A small image classifier, trained from scratch.
Training: batches of 128, held-out accuracy 89%.
Rows from block 4 of a small image classifier, named by matrix and row number. Rows with one number belong to one channel. Each number is 500 + 50 x the weight over its row's rms, rounded and kept within 0 to 999. All counts start at 0. Numbers have three digits each.
After each channel's rows are labels from the 100 images, of 14976, where the channel reaches its highest value: "colour at peak" is the nearest of a few named colours to the mean colour under the peak. Only what is clearly more common there than usual is listed. The data: microscope photos of single blood and bone marrow cells.
# convs1: first pointwise conv (model.blocks.4.convs.1.weight, 320x320x1x1), inputs 214-319
# convs3: second pointwise conv (model.blocks.4.convs.3.weight, 320x320x1x1, transposed), outputs 214-319

convs1.8:542577459498475421463492550475519563521534433492507460582508518474520388622523471476445481501464433463526468523557475424465458462502506420446532547460407568373426515494463528466360462618454516475522556543522415443570556564443475666537453489526530455512460548464522578542501553499465487539511469531539508534420523484487
convs3.8:447475518408470536561494461445498543560569519536607549397489445534525410443527496465471482503540626514528531535555479484561445508468509558519522522506391534539477580472523440596584503551529535508436495523462461494461518473502418437555479594586594450527539382577482535392536558522520391361439484482552508559562479558302
colour at peak: black

convs1.93:505483489450405508466580460496592471490509466467445559554434491461494555556544543550473578489509612559469504478447529568419454469567382522349500494584608499466427490520469517445413540496518481559572519494491461537493557381538412605587509509475534518498483411527489380461480504440532503358475394477515507584491471517522
convs3.93:492491444512461572476513497511580520471518493477404418438444419601501573574514499472488524582474511475570470523549438512435542462559546497424528493577486533446446450467471537486551561404470545529477512541505469495495387556483515474506470553572473526536464455513426589465475459390537538228411464536459466487543469471542
colour at peak: purple

convs1.241:576508441457573548509471442448473597508475541537421480487420513399511560447514485579468508495515491505559492521477432518493456494446490541332528459512512545477465464421484538457480472464540538557602558570471523431486452512498594528515497473523429502512445549598461579476516504607520558558504509481513511456494532504529
convs3.241:453522494452451472539427505487540513453524563462515538514500550484512438518505477463466485469416464449502548516394585477456466440450490575521603651476469457421451519488440465461475439601479586396547567473491503474498426499465519444449536513474436501487510558475463502397544447561487456733524534503472479485411441547485
colour at peak: purple; blue

convs1.205:550581488512518556509525550436442524456506518512481517374441509482412463543542485537434483447552517511451467464507468536439435533483468470435556447464519579619433478490614461482483437532473559474567447546557534448466576476556454557451529503462485523533506497496554551478530466552580549557607556400341558412486478434520
convs3.205:493515483484511518529483534483540568466529482579513425628543481522443573440501530470496543471545548468428504484480465516473493484556457554528457434493503520475528513484489484480474453562513510467464544514481511506543471527645422497522435517437395446533498493536512507499508521545458512599471518564530464469429385519523
colour at peak: blue; purple

convs1.240:535491505350433520325435487457487575528514504474437516642477488471524559575488480564394532460543563445544535498527508548552436477501479520498530514501428491491573494468579560503507425455453428480511564499529514505446569503473573518572452471445433491472431591569488465593528486469563547474484497544441464500523618546476
convs3.240:493479502515481500595454529554466569416485461421429578526597493467424416453507489514475494422486445554535594435541540495503515438552442517455479494551458471521491511362498541521505568428533478516548490568508521566494448533488596539520505433514564490535437450521500509460511548459596522484419480496590461473474422504497
colour at peak: purple

convs1.286:475511523469575484491504434615562481483483511530484586454540450598530561539481561490456473494463569582431614400530405618497486536515492491562522518409484439361548562482500524472435421524478470444434541462598497521391483499429531584589645555537477568524518532466476466597526523524597454539443488451503488452403489434467
convs3.286:449540492526506439554508500488427558514462376400513575451526450434588539578576476488503588490499383394555526474551489439498512461457476523491566514586468478532558488528504553513486548567502426504563480487477496481528541468522459497372433473487510522527589440572491496485503457514460553526377532486512421419530513574589
colour at peak: purple

convs1.175:415586536569403477555608505457490548453454510514403552476462498551485530479577400550592509560456501571476561493560439567523507465465468539525493504422539480488566499460543432421452526538490423450535540502480549446522495500401474459506483579539523498481547478527610492443461465458535464530491478436486507421443516469541
convs3.175:567565472454483490582499552416546477586545448584515538542529611491462561457514535503453467506418502534574559455518475565516478541493495540434495532523547546402502462540626488493473462485517494489587449572463524630462533525551566478543497563553564536511498696459475493495561524492502500393473487518590457461421595469517
colour at peak: blue

convs1.135:380518470508458395544439450628502431470554455484460434565530513480426507388381504523498472558499524567520500548541569594488539505572564469476500576479468591487516509413574497537547450471444507555486458511467484517526551464551322559530537488520495533568535491545508468443461488525556514557553448443462519505491484576589
convs3.135:450520450573393577573552429498465526514438504517478534530552547547529369529531600494476487456477493496535484556502510550589471558548387525553564528522513513451609539527569404445485466558486509446537548508500467476480476497482437535525496475437554404492514577509553638605482521506457503510453483518492429507583461554529
colour at peak: blue; black

convs1.239:317528515504487537431476476528514481518447499530493464477458585448521571574490553534510551416475501529567468432487526569480493605455449543515531469463443480506406537453545543437425554499479506527478524521483579549497525434502498464458582417467456489539506454527494580417499540499491582502540473441403464485572571582449
convs3.239:475481483463533505554417468516507423501509579495535531529496596459457511415573497482493474500498527616519589564509487440505500466531547601522496487495502600584459573514501433509494442525527555493442458480432520509477483509573463476518464494514482609413479443473459579489504528515482455494425498420422394509607543500512
colour at peak: purple; blue

convs1.193:420427442408480482488456551449456409519402451489381568415473586455530503617583496512493513406514460525469491514498541523545456449487438546529551416498372514504466531497480478448520471580462477508451451576513465530442586406615521463535456507481537475544508545461496499570427471437446523473487542431552483489522504486456
convs3.193:435487393521546457466457521536425531502498557480526494454436473581526458365561477561470616556469591545515490507546472498512535461563537556486560488558523530463469404411487549377484476372364498530470490567456558581469512525404473570466489513478568460536455500614560512572573567569406488570576496443459511574522499442429
colour at peak: blue

convs1.274:514455500444433514481481519472529605460479473466509507491496424525522524581563558500489543523433643505480485494470502456569488577532397448478497520452495451469384481378406458553524501498488448493397477548545510436413571561500476491460439545538498510533458556468492517512458510534478538534545503520525538450586447515548
convs3.274:538563492505458527495503490458401555487452419455631476534490564522490499463489528510448572512542469464465393592545537495516495496476524464604476449494482452547463546535516500508552478560467566475537455459437518458458500518540395496474423489459455523524442502487545441536508502439363478471445468427556624638533507492454
colour at peak: pink

convs1.269:478506556417551521437521566459502499501479449556461359436566562541608508372448517588477500535516480541485474506508466596499482435472525565604411501533477514512510502512438517442470497502464517451458528573502527548428407520468443538516530495564508454524504467556453583526389485493412516508545433428534491477487553476478
convs3.269:517534492396414482590433490534507566432470463554445503469536537491404485519494462464550495400511505538479456450541405471517498512544476554450530546486486465505527434411502529499532424552497401487527426455380391604504552486547464573440458497428573500554490524545443546520471488489422533647522408507454437494446480519577
colour at peak: purple

convs1.299:526526507443556444475599451434519448460529500508545576455503464488485583480475442528455484433411514512527552521495532448520494522464493484462451496491465493544480535540440481436482464473516427445546408460651503563503526437448500516476540450530497447519512430490447506509562585542613462478446556524501477436510545489490
convs3.299:449489507544499534524505525544512453528474481498432499434460457487549568438539480491505487603528451562489555470362468523537490517531561452584485507541462466482537541519536534507399534583509459564532514605535550418572538546462535521533438490509606487496530434485489492463431498579459563463432429474503517491549419459502
colour at peak: blue; black

convs1.132:467493471454600434514528501577518529482544522484494506481434407482492510533506550451532443496419526487472532507488471514486497466483521427466513426471442517473621459390528481513449547563559494474501490472477515425458524523581505563502614492493527487429559550486492493539481499504515482575478535581516397481539522447451
convs3.132:513518554554453486463492580531541556584444518459540484540515554446497532505489592483541425464508541388456465507558496530535512548462576552475561468543571521541470519578508476500469487538520452407538416493420458475490485525427488521428462520565468546490566472496519628447419469551497478403505473503517583457494588483461
colour at peak: purple

convs1.4:390509603525587493472550490592449511566516505546507465518545517489512611379565503518481508492505531557527505520465478536490533520414489431557535516533540422524565459488511509542487509507327475455528500480508454578548402506482488417588444566607498575545454506449524510475553521535454534536575541483394549498476485433497
convs3.4:433518531546551515516389548443521436557456520527415518575431476567475483556512506501540581469574478516512486537497545479565485470513494466507384469478463556486443553490524505503601494515522529512466465440434498426493457527489483554500516449524476454510469540592449488404498443478468470473506497467489483561550563576501
colour at peak: purple

convs1.199:375454505477585480494516459496619400480493523446406446619498522562533482575501451526475511542543497482550503507407591587511549447433606511411493569464507576553499499491487545591438450458571639562478431535451529513438501462526538466514476523610494528492517473483539489501574559507498485532452534453568478492468540518435
convs3.199:487522506494521549539474499486539433501537549520493506503531476532496594446538493527479551454457522580519514465390495578554474452484548525473499516551568577610469406578502521429530458466535458526533469521525417530407457365523438458517653522552531487621525552457517477597491604443529419541556509434432451509492507494487
colour at peak: grey

convs1.242:474507472520547464493499432570402483486472521444491549445566485443459546412505491520519598563510499521319525525430447493485495479490566534460500425505490446505603529545512476526613455506548531510520485531496503462457465499414523534484455460527427496492533514575545506553391565422441463664620479678493496497494513506498
convs3.242:486538461522484511401507458515514570512467499554457489404474510517431576468542506465492525448498605512420470448545549562471598499471403501429558529507512458462524562532421447483421494474443493506496437541589567505497532517499511520525457479446577515543386435548448541484474532408646488508493345642582465586438478536485
colour at peak: grey

convs1.279:442458402502513515534544443466536326560581506505539480452479505512449539442483564504421489470389479481563435431558503505451613437586544525494368520462588471588574595548477499357518504417614464570548439383469517591465436467464525565543611479610477534563508422464432564551460466474575561407455496452480552522577536548485
convs3.279:539459509391529385408486489477477513469555460563442515432484479477495406484456620476537514534500482423475618525422573458529457592482537508509521458518432478439521482441494501507497490466471533494538468498485533506489518508517466469464455619428456468467528503514540442458503599544494509440474504544521529496453491486585
colour at peak: blue; black

convs1.146:465391459506538486559558481439469497491386442506402514574464613485530497487526537549538520505529515477536580482479476516445505568539562488450497493491427510494550408499545558592501476544486503481476485479519459586526544464436583451539566569495434433463538530481442477483494559561394449443532533532496502542487505579532
convs3.146:512503518482486481458513505454523541464528489524535536485511420530576459507500531527606349496494412484515542403505535507489445497450537515538565444473590512517414508566561524441518593554573554450423541468493527533500454504438583507498477592539607533509449488470544512546501557525457469457495526503469538505521535399456
colour at peak: black

convs1.219:537471548505579437563534511495428496548420492489465501507431541501489482474510438464524488505497581482465505477466502535484425472497526466413405529487440530485443545516663507500447558520460477393442485520415480417524447498544398469477485543574503497460527483503541517551592383552500538540465421472472586509400526399509
convs3.219:513582489454540466548499433579525505569452522536445457563504475439522522501522501498466437533545415439485261553446486448367436544539561457542444332408559465560471399486511513508475483549531431473473522501516460442513499486408586352499504479508436435475596487506525433511445535503509482529441463521455528451486453505463
colour at peak: black; blue

convs1.163:549542407499528415521427450502433573554528534512432498442483505454562505454442534512458529472545509540477514499577506453463489454543508560548565526494501526504563565448472485496527483466561492472392483433497510384295482567487478547495561618451545467450479589506427482519473527434524462579475531522414411462470486569465
convs3.163:525497507465499416469469562459494553442469547489626482453493437440516526463550475518481467486476498515599533440437554499451547546398476573442455616545483476531461474528513492584639388528438591534531560466461507622541462460476484536504504532471545449609526498456507556496482477552474471461485410433470564455423518482554
colour at peak: black; blue

convs1.18:521526513530478520470486543605482515520523485501440474510507471545474493474486557501466496520528514479542495518502658482471535523498534477466566512402466590466576460541444587472446510493525500348459525486456502500434488443581533439579485549539545480512554570554510569502572547445423478606499537479475469437486487586612
convs3.18:468552487533591495502448541506571590432505578425468540491457510506470554527479439487523483520565507507420428545559523466562546593498530516508519560520526403507488521444501550462533488557479455494490553496531524522494437554529464609498460580473529522507470551517453529492535326515478459520540653495465498527472459514527
colour at peak: grey; purple

convs1.173:523480562508487507470537506435482584390513487388586562567501477549539531526522525521473530464552526523493457534498516523420472398622473566557512498489571527470423426520435448431421442498548522525489535545484470433458520439581464497533611464461506575454484541562480506493547502565484512523603449470452501499523504467565
convs3.173:540393546441500562467517538480474475436443462456515503687496597478525469503517516444477501527427557560430537543543440541561542475569556566487498555533497526473478482522556525497370560519499507451502492574528542603498496505483502440528515490545582611473496521417495463516510494431447539413458496491523468479465420492474
colour at peak: purple

convs1.86:512471559449499524508557604489492516528523548602487462571548522494486552476573534501494530504507414508507595506541512503516576542521521432429567520429442478482515568522408453532540522447523484451497515507525429498494546537433503551515456460461461451551505466490475470512481566494534543483543512483534560590491400533536
convs3.86:447499496538486391531599528476494360460550474486549481508566488524661443568526440559477498506527456480501480455453497594498481489507528501485509475406466536441581594530599557560413525473528391412402516476527608462421466555417518553516551483477527473429442482601569523585490571483468512474501522467524572477496481407515
colour at peak: purple; blue

convs1.20:579433565533540527542563571540518547496484496454474462494440464489475484515527470500586461461518522502458580511467449507522496494554499439499443498471451480459466462530453597523486466482386500494428465539517545472502483521509573550497518516532539510499573515488487520543473540376459485451574459469400519460616583423532
convs3.20:420447505450506511477445457463422453606544549490533496465470528474410384551403462517475393580407437504526492535536486432493520492503545512383525481540549564532516498488449415512530356510553521530553570531590529432429406503515530517529479596507477501418470513519578538548516603459410481432560566545405505515449486517529
colour at peak: blue

convs1.156:532488564445495531459542512492527455422429482496445462504508554489474534536465502512496493487486409514483513443427476468463511516551583496477519512477500573526426455539468386526505538462481545552442513502468537468523567460387547531498500506511473489529487538549639473457475513382504523531458500518540503608519535503485
convs3.156:462474508544467390401585538560471403518476535569528524503407375548490479514513433469507488514500486476535518570473496449502450459599500497423550479520536571514499409503469401547464509499552504537497490573606498522481509511462466418491443426513543584461432554545450493519594475469497513447441578548521503477483525482465
colour at peak: purple; blue

convs1.129:564552553515532544546486446425494478459451464593475546489476460523514501494545524463541429541407572508518470486424560495499488482483531470539559501522534533550573548463493491506509527415576434512541519507410397459483553510496593427505550577441489530466492580506491485517499602577587491572539509452458414503561502416498
convs3.129:480553533607472434526534507496465479502432447491499512511451518504531581483577489429578506464434543463481496483504478463578418493463478521575407510492503537450545485440594573426497434440556495470612592570470530407540489439472470437461502452564370500500560566436476472482533412481472515497562545502513526440486517447540
colour at peak: pink

convs1.297:499579468430572469676498522516445505449439544564482487323461433541473496415550490545484524556490545430548488494619448561403542515539575483514566485585500460521466474496501445515490537479483454499508469463467601414509506465588481597486559423482526487468493518533439502424462552589520478386471510453715495505536558415498
convs3.297:457387501491518600649431529495535461513477531453523559412457405420463441525520513491455521569408442486471491543542445480517504475478446438495541514541498613488461500528457423474470481557490499428536418493464434473435456495685534563423408420399502519476466555501462485456519472486495436434482533555464469428414476600429
colour at peak: blue; black

convs1.36:506579474555613483513577474482514499496504510438397417523534472500417432486397540542502539537464574561468444519470422544527489515534470610483539539491525555508653447384516498493478572491521491471498452572693448482496487521528613532521510466465489533523539567565472464516418451538502589552549496545585462501415518448500
convs3.36:550480515540460479483386548514420471569544475447497424556518473451548493507470481515467592428490482545452489464469599570576492500490379506555531392529526566508469522496431515499539506562416547435541522546466512487455425490525508612418597429497426526540478627526464439526529492408443551481511542555560489508534555473506
colour at peak: purple

convs1.202:444467602478559506575439513492430505499515541548572477411496509531478453444483489475497541481507446509538520453473482508467567539420427425510533443531462456458471480407552483498438496433556503544508546584506458530474512447503439505507536542499495533487523424486357616554514487447477396533452492505581547509544459509522
convs3.202:477515520553501535456540497518497498507433524457462487597504441457464401613426458471475539495603529515411482478439546459516441537485512535521413511459577450688439513560489499590488464526472508584564485549469518515575553504511437409537443507510498479577413419487471581563476477548476495504529464489453544500453530521505
colour at peak: blue

convs1.180:541558403356417505467548448515431577554510494493558501467410468399477559487527488532434481528437556436547469469466405456522451555480566419539439486491482493529477448432439497540527470587406562537456530470466569502587488502441465544426478533477552510486484441391450549432539539477561442525445455595550541464564538539497
convs3.180:481539555547440543493480524552545479506481466499532536508527480506453488458438483566445503458578485447447500482547522525438527591521528502510574427575439550489565462481389471455580535481493511577507491478492509593509466557504362467505478576504477440483509586530507544512557453497503481414509396526448499498494591553442
colour at peak: purple; blue

convs1.124:479543537529554543489577542439490453499544543460506524535542506573541462485524565494501529480502527523436510516507430480458531487483517550511549483586495491529468481517340501579453461425570442422448512527577550554574531544528499474502511528453545570463468562433553471503459486440492571578538523682467468517493437514443
convs3.124:524603529506471464566539537487577497522529470543460458503488483424491549469443531458411494479544467477488481508520455387526478540544481513475438401492414503504556434565468481583472477536507420530566516437470546522402447504463532330467575505496464530539517461520482550463478495631497486500476550497451492477470481451420
colour at peak: purple; blue

convs1.298:437492596513519502546467491495497506400450556558436580505448512494453527537444483480486404513507525523452501398518582486479523454573521430543509551524408515446530455448493412425474428521533479414453612577606481631433487424554449558454540463512498513510451519503456509601591500511464497547464455522450471610515499509479
convs3.298:461513438480483475549511524499481481476463455536505489450510492514524529528457464524540486504443485488441563520439494491410521562483608535503451537599467538539524566536408620497512528582453479446518463523593545489479488549486445537476531490483564545520402431457495446474494520477486572590459525487496388490417513486493
colour at peak: purple; blue

convs1.16:487531493538457505397481528485519386445520453465520463734434438553526465457516516479534546488502483522541472504494456538439479476598494488365483477531567462540494509522435525485560500481491500525526501494468434512458519518465488400566458468539535530486494437496465592446461415548603484447434518485411451416509523473518
convs3.16:563549474554496555538490523511485522611580463512518470708483510526442423648468575556474530529447537452561624565421584486557505550533570460407507441474494476508498460496472642577521513521499547525500501550588566470496464490370511489581512458456569493565516512473474467607488540465504387454484498564525434468488524576516
colour at peak: blue; purple

convs1.255:402467584499482542481509488502521577506481501554448501542450548514476535514445497526529468474509558506639549500417552600507499498543507474485506498622426519407537484551448429522510573499528574469552489560537504464566537498651559443531482527542504519462546511446440515491468491521494438380506576532553432436464491516528
convs3.255:474532561470615468324528376467393496454588485478439505402446470533463486499409482533526411487558498449475479527469447459445477517506525526533421476387567569414476464491546496486535459515449510479412522550534558520505516570385607549476421506543458466472512485474404547557496429411487447266518517469462510558474455533450
colour at peak: grey

convs1.155:445519524535441502540490461494497463508574510561538520629574553521445535555510456451480506454544507486507536532463582444543452520509417527558466474470432507468525475526515465497543432497506503560504536479444496550539472482564495576520474411452516442491479376534488533564441502548528584647491648481496565479510453558500
convs3.155:455479572504551471450534539530434408527499424478441522555523515497577535485464577483423518532381465405488450593541415501495477477630413505515459477469605476566441514470400462490436511506452426555602519464502552528493507515475492535470432520555451559514471502560427510462474452536544407511465667487483494493495494452475
colour at peak: pink

convs1.110:558490564554441540537538467492525596440481498520500591487476463456512565500533440539521478435419500521480597491479456473514511612493501495471500507445498527483531484464471463467479537527560506533421547530552493455417505554460567549499573380369491531527474529529529548431538502430496483586525467471425484481330463500493
convs3.110:538482528449530527550546588493536538535496480504501450443585529548556554544514409547498565577444491541503535599528429436472509568481511496429604513439502576516465518497575562519516536490405503439476494472431450531619499426517591496446516456545370505553462486512482458531475469507512499459504510549520471576548485496563
colour at peak: grey

convs1.273:523549473563557622472509496522429564552519445495493504451527482489451472487510483421447558559498502516646535500497467471473539496566568578503488581454489558530530573484479453485482514521504513641453579456480550472566487487505621499514533469504423487517551479463441573510537506515508518545545491518451621588523513432442
convs3.273:509592549534473458534455472420454557583492554510427467507516418455453536527417446490510428513512535688534522527552590435472456449481524527513407568577456401506482538517565396426450527461523542509567457507563530456596508453470469578559450563501517446518580511496514518426509567530564488483598459503469504471454526544517
colour at peak: grey

convs1.259:502582538549693453540467486499497367559512532538432497609497492469491550507488461505483533617502518532508534425553550503469533456448454484497508546537484392451523465502539408561558460429558459513580547491472398530474556489430484522493444521559548516481486513510509496492548448581552523553520436469453546501489487565506
convs3.259:606499492465488585431509548461562528516525495382436500502498428417451492524496505542531477578502554561590547560402449510541471416460503533523433548463509446517429420378462510524503483455502496521584443530445450444497507583405462456430493485500493508541531508469527482507586478415510459414473497453518482472472568447549
colour at peak: purple

convs1.272:519488554516474544484526427523528451485472501512520468467467504529494478477544566471480441456448479532438474451541536455481478577505528480462501480424459483407442542441466602425447499539436527573491474451523552604422597441535585536437498555571527450489515498501414447543555497460534501543556518389520420523488589568468
convs3.272:513434559454400466445503529491487453472471593521491435443513473462496456428459560462456501502491479474438458503497578531494540494541492500385425487600424476529420467502498462547489484521489491497505509516513528403459451531466552463453434488484493588467565487472479492515592458498506607381424545518456465424575543475428
colour at peak: blue

convs1.126:524506433625453569509462516515498526505577425465525518563504542460535509506533490542545533465426464526545511452506466588514493424483492453508537557444489492512494459457531482423553545379481489484382543470517455494472433484460466473507588522503507490481547548512420464567455427494483552512549486594501506571520489536542
convs3.126:372530546576469458541508470516486463588537484541471525468495367515493501473487552521511492479493513492492537583590495444469499483454583546531453465501554410586448570551555578518555477486505432592477552589483497562487434523486535519483552489466505515601538391513555540514491433433626509492548434485460566488536574502427
colour at peak: blue

convs1.19:546540542477490492517508507540467325457457520425453517595483507563470445508516456551515494501473524483486548475526544556561531566433570524439484454485523506470483522503443493561467488499509626467592436543511512525530504415486388473584512457472479426498456457518545462477532432486576475632585562546455482465456495550493
convs3.19:393469536537421499350441389427506518510498529514475534409489557474435397398461514421522503443510540530351496449580471522576463463468428514538448532486457482465463487460514430435527473521454568538516462481503443581533580482521346506515469430522484473404443451472458523495492538504418505524484467455430513557366525423483
colour at peak: grey

convs1.107:552569566440438501470571509475493394567451474547536511316543471543573488502476445507559544547530421569493487504571544481477530529475497468511489495406556491479487492452504401467430462493511513531542523495432612484474483521551487564549481531490430543518511498435447489526481450484541469487490510524697503512443511434517
convs3.107:524536518533512556423486474504521595478547430588457552560545490547491543686527513500523487501571550464512538543491457482470529532396518489559449427523505499475514416495478565513501451471512535467417493570479432540512508520428554494481533493571488536485467535346512450483515509549499586456474433516545510483503528457490
colour at peak: black

convs1.138:462523390443516562511496493498527489525520491461512325427469518520444557572436523458545540525505492500369479469497493551504488470618392600497542464492509471578495491464531519460487518449625519463408430469599563510448404446576477511448553479455513519553526449522453459438378555467478518526428564462463488505490522490470
convs3.138:455523488538521486510534488579598497487564490525588508504344501468566489420459478468600537643525579527448476506465527480601658543452480448512535542501586531574521391519462509372460464410522474482455504552486498561559588445539417483504465506469487440468534464440470558487619540521482458482546511537511514513495556520447
colour at peak: blue