From a checkpoint of a small image classifier.
Model: 3.13M parameters, 40-pixel images, arch xception, norm batchnorm, depths [2, 4, 2], widths [160, 320, 640].
Training: 9200 steps, held-out accuracy 89%.
Rows from block 3 of a small image classifier, named by matrix and row number. Rows with one number belong to one channel. Each number is 500 + 25 x the weight over its row's rms, rounded and kept within 0 to 999. All counts start at 0. Numbers have three digits each. After the name is the row's rms in percent of the matrix's.
After each channel's rows are labels from the 100 images, of 14976, where the channel reaches its highest value: "patch colour" is the nearest of a few named colours to the mean colour under the peak. Only what is clearly more common there than usual is listed. The data: microscope photos of single blood and bone marrow cells.
# convs1: first pointwise conv (model.blocks.3.convs.1.weight, 320x320x1x1), inputs 128-191
# convs3: second pointwise conv (model.blocks.3.convs.3.weight, 320x320x1x1, transposed), outputs 128-191

convs1.69 097:471521468484488509518480490482502484502468538467525527467505458456494476515503501439490451465481501495503548506468517496468489514504509504501461464533497495528520505508495515541484475484487479
convs3.69 104:462537468464482480535531499526473549485511428518470523537515482430527513454490524488504494466464521492533509510482534468457513523473531506523485530482484490531527490519511566518490452513474511
patch colour: black; blue

convs1.297 096:477532486497501492498512482491515511515518491513506530522499498480549487492534517471499501473490528455482493492495449515523489528506479510485513454458519498418492471537513529476525511507513463
convs3.297 090:440507549497513534520511463496526506485488525511518482514516526501463469540518516500518521520477485512516491511532533443521446491454524515496495483507530474513496530489530507476506481491553528
patch colour: black; blue

convs1.234 100:535493501487550447466482506494494527498494484492511521517492479486501473493515519481428505472512499463476488501460490491490498498480451481575490511470500495513499496468512515521474488470496489
convs3.234 104:479484531493454511516526496548488479497458463477488465475517493476530474509498502499544464511516510509540504558480529486533482496449473483509511494514506514488497497499512576506507442506515534
patch colour: blue

convs1.255 094:482539537461510491476491516505532494494514522493499459500504551499521448501481546512527507515495527517505445495511536420486459462503466505486538501495522533476519477500535525494484488478489498
convs3.255 094:488545500482510554484505462464493494500511520478497508512488433511474528501519511510458543498499497523487514527507479536478525501486529537508502508497486465517530461460518509508540519493520507
patch colour: black; blue

convs1.210 106:504516485500494449526525542518513523493521493493501473514477475517519536507474506472513509508534496524462464483497518486495461464463486516543486516461439464517523511478461522472500485502481465
convs3.210 119:487553507530476515549438499541509470484506505518517532446529529508527540538519487499490528502500526473474528541501544487454515506528527513494536508500507493479491468467540500531481491506533519
patch colour: blue

convs1.95 103:475483505465485503476518485487452510497483502480496509539494498522508528523495514537464523423463517499507514470516506486449496494533515478545485508497515471466508479487465498536495521494499510
convs3.95 096:465505484448537518537500489510522484484477526513442484536502518511513531511500504512481462532460545486499507536513482523471504502457479463479517494542502510491502491463480484552507477488495490
patch colour: black

convs1.82 091:523473531531476507482452461504471486496493495484496499478517486494516453496466499511503515511490528514493503471506468487505506505512495477499483495491512513493489483476514521534525473496541505
convs3.82 090:525505494538499500523490478474488502503494528495523489478464547476533466514500546493508475516521536521544510543530516471516536534550503519514498465504513473526498505504494496497563510500483519
patch colour: blue

convs1.264 096:540488483527490524477537503564501519485487489492499474431510517458510492476481525470521478497499518515508520535489522530526532482461496505486516521506484485483497517502516489478439433487490515
convs3.264 108:470492526514497503527520516506530467495505498514529430481502511473474517526478504506482502518533540557480508525552463529536498519540542483506544519479470495490491501508500518469486528458511489
patch colour: black; blue

convs1.61 101:505524504474489497520460517536509484503510503527472510482534502539497501470463504518508468535498480520500548529532472507525468498473487509483547497440526513502493539486486503562520473521507519
convs3.61 102:497505512488491494498528488505469483557526487432492537499466496505541519526512476473493445533500494470539531483479467494513494477495468466507506551503455500434521487526510500497510502499506492
patch colour: black; blue

convs1.102 103:514461499472493469505485529515510434535481542517492546501529492494526495496535504499481492526445539498512514489533439500491509500526514530518503474450520552481477489532484451486539537518495515
convs3.102 106:504515487510467519466539468501533448471504537535514536532536547519493598564542514474504449495481512522480467534486526474505475480530471527502498487507470507494533493514494487545478525496482501
patch colour: purple; blue

convs1.17 090:524495496496477530517504524492493431432538453530541500514485529455503495497506511472480483555453489502499481492518473527484503483512501524476452507507491555494478510501501478511457513492448502
convs3.17 098:527482526493518469519471526512460439477484502513552507519480499535511547534477517509511470508504489484515450516500502489550507469498523505497504519496535475499498509479491492491567492458479504
patch colour: purple; blue

convs1.2 103:503495522484476525506525449453497504489489469536510480482505529487524498507506497509511512493488499503488520501534515500508493529573480503492476533534491511527535479513506469491537498488514508
convs3.2 107:447452489491528470484490534503506459463513513449502433502468499478494473500535494490521470533512540495525488502531518476470516504468546514517539487500499502506530472490508513570502526537476464
patch colour: pink

convs1.246 096:475501520516474444515457483518522532485510505498501508451444519497486487516463491451513506503517454487458505510499512478480544480498494528490498543496478488490527500525526518452466491538466498
convs3.246 101:499491481470526508499524505443511461461466496491487498496507484507492554473536509529472516481529525479519502521546464507487511531504517499511477457504433467484523476467527511493545486493523496
patch colour: black

convs1.298 095:512517523486517522517500473481522472446533502502527509540515502534526501438493501505508492437486486529485518563470500485496483452517497519494514477509539497527476463488461514463520508510505477
convs3.298 095:556529478488448508503504503531494532499536473498485513520512503522428539465517509489511493493506529519524485493459539485476494471524486469442523522481483504498482548512468491492495487491481527
patch colour: black

convs1.312 105:499496535494497485503483512506472508526524461488505523498490494522498490531497502483485500514437487509343463515483485512491497480510474495512512480506499494481541497506491524510507538524491531
convs3.312 101:538497474536513494503492488528506477506491528541502506522476508487482515413518518520524509531497554487506481505502557460553487490477471523495488515495553540478457531545482505497520512502493486
patch colour: blue

convs1.71 098:489533501479473507480482538523503498489493462492499503559504537487494521426486493509532472484496492489511529537498520514467478501498523547504512519546482500509495501481492538523513494457491541
convs3.71 095:461517515523498562508464469503505475503535554480499546483509500527466475515490498482526515505515509521537486541501507463536507512527500476489509488518515508458477515527515522486539466510494483
patch colour: blue; purple

convs1.319 099:504552459463492520494485502509482500542480527531519521495447472504551484508484442452516416485487485480501501469490507451437491533503491473479513498474488509500514486480489438474547521498500488
convs3.319 105:527480550501482485489459461512492541463473478460532486478491562504504450509488524486512490474503464487476483476511501521527497447486522475494477496468540465507502510478431534524461496472479509
patch colour: blue

convs1.285 103:480482539502532517491477488472494514488503489538473486527545507511508483494515509505463506435506446469463502480469514485506489491500499461392468466521491499480508505452471509493444545489489497
convs3.285 093:576449448465486508497504465487504440450494508501535461435473515510545469533520516497503531510512475519484477480542501599506498494491513516483541499517493520512472517505482495493459547489533490
patch colour: purple; black

convs1.204 098:497516476476522487535501502515495541460540516477483476477512541537506497561455538575538519503461512518457459516538513534474481514492547517474510557514485508500544542538484504499489488505491469
convs3.204 100:494468494487521518466467541489490501499547504501536487495479537538500487499468529515500482538504516496525500517463516497490504482516490515481526509477466518536508521512454459468466528517504493
patch colour: blue

convs1.282 093:451477495501510522498503475475513507493510493474485482514510514514495480468498508521491483486505535531511494471477468430538476526502541496543500550506528484501479488535476481500539474503496540
convs3.282 100:510511436519474535516481517501505512464489523494500551536540472504491488489478492502476472535488488492478512496478450491515495489475529509460550519483483500517515510489501489497555548511542498
patch colour: black

convs1.267 104:471527480521515496537507521498501577502488474534478520489443499463465461514535472481488431478485503518506508534499514467502478501499497447481585498508524504502486541488513489469483525508489475
convs3.267 098:524502506472473527516525531474521519507444456493501483548479467520483533510511507477491510502510479512511545487495548508499522496525481525511498501480443472503493454450510502493508539503531485
patch colour: purple; blue

convs1.225 102:511496490550480489516515488507497461504561510539488489464504530462527495510493526470476509522497500513515506511468504513494490476499484526515493473498456538504523527515486524470476499478520506
convs3.225 100:486508487485459526459467524502532441536489513488552516529484501540449534505467527490532530514467518497539464494493456513535458531524490513521492489524494497512488520512500500483515427509461512
patch colour: purple

convs1.248 105:527494492530498493520496501477524413480485508513477521469517464490494483438498489483497496488506537520484543476525497467474497495515532487488476505506501483527495509487531497488509496471543517
convs3.248 102:506456536541465480512447504482454477494484485492505477491509525526500486474508490490533506506486464462528536490499518498548497521505498528479531529472473542506504512477481470456537461516493483
patch colour: purple; blue

convs1.309 100:511492478474514516487512477524474515515492480507511480476568480495451474524486503436525486520450469520498534491489503520509521536481529503452519524512502554532483490473487465486478461493519471
convs3.309 104:505558472495495485480484454508540502486523497476463482486499499501525505471502495501536511479525455498488477467502505519486486467532477502511465526539450498462465495460500477462468438530525472
patch colour: black; blue

convs1.52 097:507495493479501531530464492496519490538484508475558490514481478508508452506451516578525512494523533555497472505534496523465527495477498513498481504524491461516513473435489460529469474512495493
convs3.52 096:488545521488484469492512481494483535513484494519545531471446507492502471536493448504478478507497491524518499512507586488499521519508497518546518506487490479510469460499547485537557486502507500
patch colour: blue; black